A small contrastive image-text model, trained from scratch.
Training: muon at rate 0.0053, 10700 steps, batches of 128.
Rows from block 3 of the image encoder of a small contrastive image-text model, named by matrix and row number. Rows with one number belong to one neuron. Each number is 500 + 50 x the weight over its row's rms, rounded and kept within 0 to 999. All counts start at 0. Numbers have three digits each.
After each neuron's rows are labels from the 100 images, of 14976, where the neuron reaches its highest value: "responds to" is what is common among them. Only what is clearly more common there than usual is listed. The data: regions of photos with short descriptions (Visual Genome).
# fc1: MLP up (encoder.blocks.3.mlp.fc1.weight, 2048x512), inputs 0-170
# fc2: MLP down (encoder.blocks.3.mlp.fc2.weight, 512x2048, transposed), outputs 0-170

fc1.676:560483549528498542541512523559462445550422407490563416635514498513527509521544514535488451532485477582448460546481437512478570460562543501453518527463486500520571463542491461481472529484588495445550553522525492457588541524525488423418585512490425503522528565521558515587493541511499510524583461487394568479478508453491505508426539456499482475492571456591386510423467500505557430463504479594416581488434533547446460409456462488560568518457517563497496569492496531479623554468559499559490461515393430594472557505511
fc2.676:497501582474546502504559486588506530488553584524475583409549478477466425530473576471492560539464602569445559458463430568542412492423494446526539460488515492575516474555603525467506572508389562518504454569479434457506487521546548585537587532439550491461533503599469518512597470511535554464451457578524582385466453589523370493463396439506556488532437517338581490567568493471548574613497495477585519479530455463547543522498457480394417473527519431479434552542490431492451482542469473557470479440517507554461474554516
responds to: text has "blue"

fc1.572:407497527440508466482571557525528529506620497567462459497462490379473518457524436458477519579517516499413572482492503543534449481535460585437487481491407462421467546470477561511600471408636553492415494417507496501516441593538495545555409548548473552478514494559522472496562530518537548537506445477576544556519483518545451337487455533520432507469510502498497530457524547519401540499515374544487541447507549442535489445484500465565507463524489420539520467498603479475501454433524455486498417572475498512517559510434
fc2.572:478471517562516550441499544506523539503536428486478480524569373406484449572453529502473413509457490573572409476541538413481517472544490534553617522500448599654549512597471477480403604552530490540613476514444539527538497524521503482508567531544576504510518527472501539545458608488527553510447501483459509483390462565423506548527488524526495518537474521419465514562513516504498464518498564497499549475437468604502471582355525478391430514472377591451470488506405478494452535519516465454522600460563533455476427472536
responds to: text has "blue"

fc1.509:549484504467468496421498580459550440474445560505465480515534492414494520486564476479446539482465478503407519502526502555508510560445583553487523522498462551483525471553426551445507466594532587543602545476520494558556449447501401493472496528460499523437462415533541555539544552489533472457518506500472508531544575491539473481652513489525576549506525563437521485523460451402577533483519382559491698454541549554566535513463440531486508567456458444449502484457462475526510575381532542494586465528558524397542505495538
fc2.509:484407489405485457531428428461537505597408456527509466565506452436545497516428562493517397466467574538511432493439465494480547576539465593511552476517496510564511491517547519542558484524440514548457444458400504511479572430497558503435549465490566525409481473537473511515419557494506491587544609469502608543492444513464502587454526539548502563502542412393551559597516593516474493575428449525480418494607450456465489501599545527548570557498452503575446533520525407455514499462518487563409478453533462519514528475482
responds to: text has "blue"

fc1.391:527456532483427459568542416578525486504476470541501539448534538556473518428515449500511527518558551527599545482445518708484545478427560483517493511403484633499596520513484631499463481468577465539504510416546591463400441579478460591500557493514619564582498538600595508520544503462587481454506577452473574472429459508539539391521511444474499513468498515479493572499476516413499487457501528542562551541422463513493531462384554539520475556511471491587559435474442490492426509492477471395545496567517523491443526561490
fc2.391:503483482428393488525428535472555551493500509547521539509482391357507481473500421484454534448432549435516399441521549430514445527505520528473436463557526384474480475517464470538529473458498562440527484419442356486539442431425490453441513527488489508451553493415474435470543614522498504475396584562463452561456498471509518550585477467546432531530538551562422495509486460453532592486547437466508521479517435508518491506562468409491511468477495490473466453554585530504395487481487450518563501441490531407495464500439
responds to: text has "blue"

fc1.433:478522450431517452459519510547481541509455436509470543545448481506475511450476525487469455508492504370510453575498477480389511513524587441480482463486518496471602515416516534431598485521536532472452458538508582511544361531479483510484543505478611617504528496536557494503571513566503544521514468485596514515451522469540550484429495442567602526598572460506450494517486519460476473507475457470512549456463443559519511515494470493415480531508592428464546487595556495463476504529440524520482416554455481404518514570489
fc2.433:511497489466470506491391517482492503482515467488487485402443480420529425477462576473496421501481497516528404545524524479517547419414422536469579548415509411537523506571406498538550452449478408625593516436502429556438587426404590509578437550557478491459441514479540454494495497483488463525529577530497483493530619457495516539568556508501470488425535550493591506505548480490491484473513502503426619601611473458465484465483494557544563581454434516461405481468560523412437518448566551520491465420578504519498501462507
responds to: text has "blue"

fc1.348:493523500514490492513533536516502608466419580443548527419456513526439563540506600550532492537495534507522461512507547599490481504503537594576543489481554535468507511547498472462460574538487511401558489486484524540499473484556588534532542523554540440609490480506438470437477489544536422536410484496500487483449471509522512468518370498556411588396531569494530531471448482533487458502406469532461461592499429491452478490467606501515515558573504480491495542458511505489458459463482529459582489498532543480483626611595
fc2.348:474496590382507506561450435487520433524493479535499534543508448507541506528439528474499522511528524550507538543530379488356556423555456534513526410479422452539465478421417542508536470568465519532447535443551546469468486456479411411479483438480456464431486560497518562547505513417442560525501523509509582502600528547506421446554585500414598458556456504533492410581431533474518510504538444433445516471426539501596485485481499524505503430486546473503545373533541485523540456602538500551481529514438500530542518429533
responds to: text has "red"

fc1.436:513488484449470453461543527522561550523516512575569459450457449494561462493521535558587486515413554504404510557550512571404495514500458471460459554459394612560419366493537521489500487545545479536515539511549496455502457591509530490512484532507511581410514554633510545496560495498396644485533568481542508510506513444510528521457505450467541514470402496506464544501542573449556572496486504498425393603491435539502511458506581519472540530458542550531557522514401418518508483515473490434521512535529507475440481525468
fc2.436:428564467517564510472480517440451401425496423465421615575444483491530489437484461527472487449512451534631456445454380435536617407505491491570507477495414451483519567504423517453501509463485489417618516446517501407468506469475470519487459431526583435529506557444426410544395471475476458480517605513447538440505442563497465502599515520483579449516550505486550518506483409548565528556513442485524474507536593557481435387537517541572526457581476550559482465487547493536472532447552502567489499473558556511519474548462
responds to: text has "blue"

fc1.202:452582528451500517583517514507476489501494461547451537526546502431540502486490488425568449474466559473459399452575457428495496488547401514638486543545457533460395643529576393416494494516475499485469413493576443493444451550397475433442469535641465471471466482475577510526533481511485444471436462541483462455545475447511498521461463515430427519513518497490440512459380485515537507544510445495513493608500518469474454440485539505558507508493532535490518502506536566608490534425507524611565478530479577511467497566435
fc2.202:477526501439499568452650479507556509519502514513475593440504522539477415493472530496453493443476403546434504439465533503504527487449565605474550535466510511530601477467528564537496470429542461505533550420426594492503402441548515488537530541545537516483545560502493569490466598447457561519511515436431532518406502619526489441451501462514476501626534467505504461471546452591467525433457472464510534396463542605484485625511497449470534495449514473516482511457536390474420478536573400495527541491468504471562521525628
responds to: text has "blue"

fc1.262:531489522469426488498544498508500454471502489575500594463467434430481479538529577532481475541502508494567411538493515463576430470507523462538455549432514468514468482472480364560502515525439475498600592531433481553426544564431630449479429536532408502495489548456524487468555520509494532453508546594536558517595520550533441492526412492455452463513516441547556556519474554547536557549526485578447495439447437556448449435506510554552404462510411489514397426495396486459373487452490530446516472494432487461530537515536
fc2.262:423563506511530451437438511616549614560451503479453427487457531486536565472476447539469442451526601518443534473442498539431470513501561524519536509488531484456449484489643504540471455565392557559463446568584432540540397458480456368443558492456516440456547403440570535552515527515511539469400457496470533564505472499489532483547480458552472463510436554462490450482463511532380509540489496523462483481600472482338467571441516511448541518526540471506482563507504466508548446527447504506572514483522560463498494572507
responds to: text has "red"

fc1.525:441511508547522509496489414443454505443523524484566579592472540461501499533537470474509538443583464410446567435481484525487595604474459536447533393530493495546548518529490457402456414455542445434456466535530539449518591560410410428542542448567491563447516488511463507420489574513544482511502472561493447559578521537524529476519542456429456470422507485505468439516551587530464524451528511490453463518559394465502491545521609411490469465465528537471568511532554479488523499471625537494525500444416461470456575457527
fc2.525:475421449497488401499405508463519463527537469502485388487431464496542593443518533538513478439458567451508543418468580515523420479559468529516551516503464424532520537545574437576535605557539495686567486575449480519531387542597581565463451516553447534484541466487479415455502490491542481519492530482500483470474558424554492497515437541535501500525506472523490485497467388575430503626480486551455475546496505479482520472393462569504546538567469501477485468526458483515482463524480624451488515469530475548489498558423
responds to: text has "green"

fc1.456:470447487542448573521565490445444470546572577514459541572434510458513499527486473492537461493486524555525565479476468484558468524494462436552466417487556492541481571494526539555440483488420568514451497470405503495550531562449554602352457496539475556560454572472455407576551504433508482586436519503422497463500539533572559480464438428430437482467481552508596499473548550446389409559420491444541525476495484595552448488454509482526524424485500534501474502573487523505566525486493505596508490458450475460537569437422
fc2.456:514512600581428485487505488513547422460366488518522446384574530562553455532535469466478536508499445416487446564456530523477468443553585458451478553495528590487492442492564415495535558505537496497502487516532477500473530554570465565523561569550456524419576472467488529372583456479495527485510489508518517458604478492514456515500546522553541442468482482445434511499509396508554568491551585481487507463535543532452558504537530498517464606568456504453542434530510520445480495466532539478550533522478487579542477381449
responds to: text has "red"

fc1.765:426456524518418526445597475524485456523442554550558469472507545601487515496507404562557416504582523566497571475553343572529465481458565526475562555538487587494592503477497514469533489519540451421489518449428504538466487418496548506516576511507507451484482469581576469590500535481555525482535496394509510410579490491509551462533382492434396446464488461493459509527442597593431477453420498426410600482529482510529540527419467559608546479556493486535495475443517487479500438528502435496491454551439611474440512424455
fc2.765:586523476567498508581404499510538469507583497593483603444450405384493484532542526416454536551454588486477487577378557464497434438477416501549471399466528581549431433560519515515422572575497436493569460587577414477472484593522484560519501406542470573607487423459412521407469492580459547458463453493509533509487517550476484499490503446566494472568536431491492537462523471487471558418578565567540584523478519442490457544549557561464538458401440583477494511540533541493500517494455551563484533529488436484496472546495
responds to: text has "blue"

fc1.359:494498491528523492519530464549527371491465523448491536545516592456515501418486486503630549517437430541440446511432543542558563548464538409455493470440499470551583506519529562455555519570484562476456559478435607511461394461468450441471441515553616452503449395393582510503622489401436534527557417520444464546574495507438421545449436428473520570526450526427525493521502505498512470530499549560489468521543472443550549464552447597493468489519471514570421515481558448438590376587580462509482495523480500524448396460579
fc2.359:486434431490578555550373539503458543539423524457513530516483432433473408551474525478450434533480525516514503558408505490471575489534532468458543522551574596484454529504445449506459445497528447600456499389466380517561482447514506554592522486530521538504463397583483490578441466540488487462471509510526476438571561413526504560470467552590484563503510460405536512446505515550516465403477505522506471545495474481467518588468423539547489488563542485505449446588450447509502541443450622561484463425516486421567602530519
responds to: text has "blue"

fc1.472:454551564498507518497491511517367516520529522509535464431501523434442405604512445442553569543482531514465453453610470586554484560529476554464471560583492614479523464532545525473589516521436472556484497484368481538409469521545441455518485490519484493544540522471526441485581637477432427488482512468544424519584517446437478500675619495548420361520489497499471567512493499426548468507500417592455559507490510459522518419489503512500515496492553429508549563457509417579468481445471479539446578535550479580481451588545
fc2.472:555463503534420420504488491562636450544617461525362611526488349472614552544557562395396523438487498541515445464464432454510451424462518569555529380431506527529479509572491509449426484510584547434545586475564495467539427549384495551482478465458505520423460488529405477465458487511585483536497566455407513461497396463533546535441429525495582549540561540496494440471473504460498505503469531409580465502540439493457548593471457543579502524433431559460474483580541486362494507484533511545541500478450560478415529505391
responds to: text has "blue"

fc1.174:481493488484496514567497537516480506503525499497588473517487521433453389623473453457482522461533435488518405453470527474572471443465443469558460480474555467466558560507471471459526543490597483522548444587471566506496475523490517552446514373526565478545518498381563488489514521490451421519473518474542524464564581531486435555431574545580526417425493430498555431487578513465441476475395439553564478518560574497455555551500545481505523531508534491633491557451579446523456472492532473549517628600537446462435543480507
fc2.174:417536590614426509435485560544413537568502477505433471550443550435559495458523507541514488489414553455518581479566555536440532576550558461374489508414486550562547552484485509528537396478626461473475558423484473476450384477473500480576522573471502511460503468498500466467549586479490594537444523510433492529486489461554590478549583473491545563514477584538437508509352505453564564539428486501464498473476444484502429488514500467470494545496572481573501564412447502492523495480370456491526493484554509521454492548482
responds to: text has "blue"

fc1.133:424440517482485515486483489520436457465541592552409506552605446408609473529503432546543528531522554503465422456472521455544520510469442458499408453463506599573542460490553526471444534465574469565608523567542524411485382475476489537544565563564543588516503532447548467582498486519498507490467519534488529555516591536561523532437510502572549473496523565447466514533480416527594504540495383515406535402499497441528532522544502538548434442527468446499532443504524422535623479485500494538543509478579516512539503552493
fc2.133:541547524547545565515415597530587490463478454439555596493438553554499508524505419466429501402412396616531517586432476474482547537551425460522445538442414531487458465438424573531558548479470523411408576424525452537524472490469536471525410491482535430482447507562453531523435541531513575496543596498420571423508535516536492482487492477464435491508482444475547514571565499475437523537552474416541453570548581453447462519479524532443512520510560539480570520554464550444518473479439455512430426429545484506481513565522
responds to: text has "blue"

fc1.58:517432530506473520457509452452494510470511526464498514537494482469512541623455481529549447498582504453516520550441459479372527482499494511486465471510600541636519436433498487447514490507458533468550556485443471550492464521542450459617470521515500491567460557575513451526428577579590548459475599497408558412501492456518517490517533559447425460575484522536535470522490559448363441523466403500527611460379409496506507469538578593536525472477544506461519512485428465425446538552474509524408421498466477433449379559503
fc2.58:545387550504512387502525552582548478470496514546464444525442443514553522480421459548484488508448431493511443424532436452511415582506543596557546506537464488493488536526441546582472625503476468503494377501443494621482615538518513469410471476495538506468543475401520497552574423465422415470546442489583455479588592487512517416501492479524595544375497475459405469460521474573425567536470595480443510487565509422451535501523485481527526511447539510474474456504464475475552532512497517469488523470543490530460506523453
responds to: text has "blue"

fc1.443:514511451489503525494510551502447482606417455508438459493521464542486499490513594445496506532499507503518524536448531551533525572439513506458425422516439531410547406428559488382448536475561513419580456437459492453470504476584507533415463463450444556419455435526631575459538544538483501452414440538493524497516510485525592488451421448553452563468446504434533533447431505523543525474554487596517539556516466584533511477551521526422552475495540535501502511547504484513402496504483601506521520456471490423557524514458
fc2.443:491451447473467487549516505437547497534566578508497483523521580460503434524481487435518485542512551499457488532620560494349470478379479595559561515475412516482412479505532490501543477483413511614446458406573529481492481520428565561548510543530543419563523478546440553505472466512586441519538460528476522488551449524496438439517569496570427534562494500502496507513544446597476489505460481482536535437503489494400433583404495496486533497450473498481432443487561509573496543423454451468499443490527473491435553502523
responds to: text has "blue"

fc1.48:616409460576447327446568524461536464437552521477494537524552390435523497471499434565525524454457572510523556483462508594555577499511530578520514470471523582569488521493499506533484550468469450590498487498601553593495432544490540505525515463473481519481552554484534428451394467400584477477457517538434528545463520558472582530552537542418543539467604482469561535528471546410580500519454589488478532466576389527455461483526447468424425447477483446455498481514543443482571478557539469516488447428491460396475476631485
fc2.48:500654515393603541515543531510595498523453520509553492442513591499442464549532473434604422481479616530518445535459500513446573588518449483548492537503570490545448484524442477471566508530553411499493498476410417395540518391479483483454505511414511483529420455465472606520516540525474491450568498469541469455497459574502432439441496471504538541579492504432559487550525434612462459428576424486495530527504527527483511521558509498582539533533507543502509505502500580535442498488561604534474481527548470489542457448563
responds to: text has "blue"

fc1.404:528540518514442460559446564545493433517466445457547453499525597424498515409549506500483481579456535441546493524486444481478494453610531569507588558506496469515613514478497539532452574436453509477433436476449494445539503486628491471632527428612364532483539587592466431454416481517466460560553506445485468429490527482493458479455475479488506467480487482464437525472474572474422523484486464498609531471544510552523497477587423518501432453531546426514485441501565573524406539515496535553548466508494494507553511483423
fc2.404:419465512505526557468490446560563557483479588540468486441448464515522516506493494453567396504546492554534417547516443546577495630497493597491493438468468463500465484533418500525501436511503416492520561480502583461479517582515566479480428490374631466587562474450507513552506477453498487508483431526554599463431514506477453462483516542440514499503472560553550509447603509469534485528544471484451448539479513425466476475502564541520527516427498474479524600466483478521463496474527441487448474539577481474517482555489
responds to: text has "blue"

fc1.171:601476542544466516553448494533534491498522589554521431497471462410426469534593556502489493440441486460458481495485564464476500418535478527485441416454518446523573538526577511455503489486534507620518472518446515500489482473455471583454513525556437481568481509483563396498538558503557487465469511535525535564561580514506552441445471501493452502458431420548447509485416604486512549507504475481558532413521496497565513476598445452419502564515559428479468424481595472435544567601469523517580557508579437482549501494506
fc2.171:424488534537441532554576490481518487522524442487556552586466486497466513554453481498439539515499380539462536491488546429466493522410469490514592521414436485608484491486511538519504592518493521452530496534466482506426522519444587470473398510552499531517566432470484500457454445480542447510467541433491532505572467336476548545506576463550547512513528476454542449440508473401570499543513411516459448564526493492391502496456493522602615483453473482477553495510456476458455371469501494532505455535426496437477503509509
responds to: text has "blue"

fc1.300:493509511566441432534521543518494502530488499518499546576468495572474358570462518423470558439490566481517542472470530490539548568414600454522457517532516476543553463406510467483545505499542535510542484517496568504383399482558499601495478530526472502520491542475573527529526503563483412413460474477532477438519541524475474504551566478609490523516536425576538472457548493538564522561539520486519488455524399491517438558481451541506536488520521527480553474497530510495448431445610523463460444616427520452391505528553
fc2.300:414497335448517485433487511607531403454513446564464450439518559424555558486420519445477497566375546442477415523464475426484468492554497479501586436513492450484460437530555562553440509525405472482483499442443505513591501484465563499499500506583459470606485417515441487580462434500516473518540592514510509500534627456454452561526542531473539488517461594436442549496497535476380463509450493543555487539479601456411435461480529537493487478478426464501396435548565490396479563479490451520507547476520473589517528467457
responds to: text has "blue"

fc1.329:473544563456465419495451573463512473419488494506530568499536500418439548549451403422493484468474622454515586545492532516491456469542543478539597471505478559487531435460446510459602551500502440503517509535504505490464542481547579522548488429529512473590481554477574500511515501509558511408526415549607413498497540483520521474537498520452511440513460511572504435453532472505567499552484517454483517466508446525465510586394451535460462394542577520465407498495472532421504504540493523444494515448607453495540438510504
fc2.329:487560545541451484506525528527511458475478513423502471457529443429524397489457520537467435488527498479472455445416494465482548521519552445562385469435508517548462514473510416462426422526482511477490491482459454577445504515538403483456586527419534552481509497517461485549485563579477469530507615447443557553485412482516477454424606473489602533508504471459433631574412544518567548499458536480416478488498507436485503484628472566488575540476431464502556495496502448480510503468526500551533434530457542534486502543504
responds to: text has "blue"

fc1.381:384411536511501502514488497612494423589535429542497525561513527487567452408535490496496555543454520607467536499573554547550406402476562481571475444550524582521536483508582513496529449461519436501506523510548537447551488566447551508465392473571506469481407539452537557521531437498532523452492501452484448573485565496541581537512546588569423501495578437452560489572443473460493444507486497466528496436537516572497461415506577461484474420441531451446545513560486488518604423389504534471580540546576428523558544598420
fc2.381:581606536531465507509531538571468471487464507567473470534515525524498569518344464512436519463414481512485472468504512455444476540496408501482573476530490473492538530434430582440481567593557651651440491492540485549471491500648526526506514509413473567584507414481398500419514508477464516550490518572460431464480500532557482344533405486511543526551430455490507606450535457555577473442498493487522429550410547501433508455490484473509473484537451509514569516493560520546502505558531537491554470492545493450491454390568
responds to: text has "blue"

fc1.577:564405585534524569490470588536457504554538521524514517444401524435468470582484511519525523397499509363454478519561483610541533530400540455468561510553509512603556490543532407512529514565577469520541489527430530486576495444545380481469350419452498457519453499533519532495537527521443502585524513497592533407510525467412428528506632487450452514493450439444531482509511415520537509532573527513488530394556536545526469435453535462486451373480474516497557488512500440503503502478545489454502481515554505593496488574574
fc2.577:494536560520526463534499453507564391529514446578422505517611617507442492459472489475405550491480506493512517521459577498475412479493442557494502526684452592390581550449457446492490487523549511470440543495541495526393579496501566538481564486502608482552524440565498400487510562463494473503506533554422507457527507411521563467379514538553521457485482513573480502485552425499548488518502431498478538587459460392517597520528455469567558568515555440478437550486503455538483462551559589465532553525474470456403545450471
responds to: text has "green"

fc1.104:455495525559561447464548532613490560603530531531521528472508477542533541496564480492496482439384445416493527488498578563522471462467542537473492496535516522567543562498500494520468463465471493455457510514577533456551533528389437547492398589473446488517481505466573491507561433476473490497457354505506501469510557425482436478446502481538597475480573593486471505532389476487500557478471510575494560617553491524550482573543547504563473479554461457481399508411488508483569556470571475446513486630486500490438531547476
fc2.104:518484492392437463458497600421566510477358458352469600506442457556486538489432508451510581579482499548485457444476542478493566504459439428540510416495391490403457508467540592584498446492452484542508427552478367485526504505408505431507498498543568475414551560494506548479514494522473585476453513480555506590450445511579504589461534511451461460491438530534543543473504520521481394516539454403505444469447603422549532481496437457435468538473519432496478495443530493622484568549561415484526500482388507450507585530476
responds to: text has "red"

fc1.332:421517465525508553559545492520530568492517552520425475443501418576406456562395576591545475541608474546519440493401453525492431418442580424511530522517418453560490559477567434505481546472471485505506621405434464561474465475513549494462476497569471574543465473483497511434529529475573450486495427576507505505446533484526573542537509521478548501449459568473438471463421557457415505470541556492540506452548456494438529486435475477535515471473556528454408577570528518613533473667462578510456510451533427457517525571546
fc2.332:561478591398543417539501506453514477457455524491465451605433489490502531527562584400514496442463553488418549602514530461521446555487446502593440515411593501511465493548487475512599546575528590566509468558630565376573499485553488540535556570524445545520409564484477538524573472575465522430430491437569452441546452509486463463573495528573483465505580473499495458509424366503534469461476505554511502529530506530466548515564491502471465641493519451524481389482473388462491498410502486543571505554449519488525461531438
responds to: text has "red"

fc1.573:424456567490471563580485434538459559450519488558421608582439542486531443479528563483446507497440511539417563527423486522597558494521469483545541540515470412499494543479436491410529498534442580480466575481464542566562484568486412573461481499561533456482628439513454501469491450518455636543466568548564365484454486553497452563514508443432482517453464490499524459528553459504521502531455599558531512371492465565480514373588504411492544499461486506517565489489540475530383462572571517509534507489477414450514397528552
fc2.573:554494554509504508489524577507514416507492521515486446501541459502487499507485497502524481520440548473543500509515440567471515495567512458560468585499466510486463458489583451505515537432613433557516444563485524471523385523449537425466554491493468576554432576507572485561475553418519467543565551523479589500580550401451599379462449549490527527525543495503471508479437510428556446491515451455585415535387452485477507515515512483577458467541560527479507570536518462528551517495442472431474497537515528557563519423475
responds to: text has "green"

fc1.532:391506504445521517564509523518472531555426528529445493557547493423581537420463452472341477386435463513461497494484473517524555519573454557598530482557502582600525564453483554516597510481459505475551606512478474489541458475566473487421467504534497577534474489601537471496524617566462508552594490485517501584528507555517485538489429515447471485488467518353458467501556526374646596510487446576559563506485565477553575572545506599491407519568503413461533501519583480514500506513564444477523502592523473460536530528492
fc2.532:605529488496566462441515592547521549525458420485628446482482550539483566474529513545551453517469494554548480583433498503492612560457525601533498519502396484454500540489568559518509525491540450486437522470582461496429491426436552515475542503499555430527464452489479526531498485466491513490446479458454528535502577556463593483593450575516502477502573464477535502558439489462431527558458483507500496504501481441493464451568537389453457500417519499516601508484515420518465439407476623565377478474502440480544481499513
responds to: text has "blue"

fc1.179:428504554559531580508518523475486463471400507456470469474542402472530473442411480517520446533488569535501470512507510588479496398503608489525504535546457583518446506392494564541442479567510454534456526493458448498491508450455482502538486555488473578509537553547458461471562369462572520502469451483520572518479551464459463539559523462375504573588536493543482592529474519450506613478443422458368540560484447472479537536438428549491404469552539438527481485536484477487536472452518499560519496507338596513465589491498
fc2.179:530555408359476491459479431518510570524435530466510500589487564516513517476536510508454472461546518442503524473566471464501533514635450436568541509532644408489503495466465408528572473573495554338484492508525614440517507453525530417491434461470518516441562449446544524616471569571422467514580521518491483458500524554473514470493515507516385497427504382556517475485459546497475548579501525511421430428478541488528496496529634492510538424451431456562425544506507418536398568457497482549490514488487429461419477512575
responds to: text has "red"

fc1.634:436418493429500409426500544549489521478543471514525452470453518442445493461486430470453519507454494546505416532565520500461396518546527423568468519515458566401462406504465524607505576530535494463526434515546511503476516561499523556444491458522549498509530541484511535541448567407438501540552563527550532495513524503485443401498527511495458517475503433474614473464472604564506484564446539424440551455584523461519556474520548492560449565522495505583462461508395393528593483532494605518523512478511557539481418431433
fc2.634:497545497596448535456444467478473465443514419542543570567530487413544502449478440449436500457531509429559539424430550469484465458473471509452464481513476479625546498495577527516460356445570585440519559422549449405522458497462549455536483544438560493548482454417556388453474428526604525500426545537404491520465506518566582575470486539489462535487522585504479537589541593455547528440483443551493453501429482518477472470529474518505513485398512531465544537469667524559440423470497532448452553487504469418511537476480
responds to: text has "blue"

fc1.354:512455467433513521537519471489556472565412434463473522556553481525510520440486558465426499642464523466536483516434652510591452526477577474490431485542403460467550492563569539513497501502518564574513619532560506515479513541446462476538503461522484497440460447546523498444470512479579522460532341522513522471550516574425389580528469502623502554591532499474490404567466511509622541426419531517515520455435580518537520484424540446478528683587428520584425568435503522451539484482510486408542507626569545457511677543557
fc2.354:554538499549538470493647494490503509428512522518529439512522497464422542492536524449479431475570558526443480460475469520476579512555474545522570522384518482613505463400564436494523527498460511559511438433500465562515482428491518440386509467484435516478589497516488507546419470431435454582392491562457390530509447605644532471463464520411492529467513471544527552407489518594501558624482486560479568529532448442602497567543516504580470377545496431492537486409530507517509527504481437450461444496431397448500444466473
responds to: text has "blue"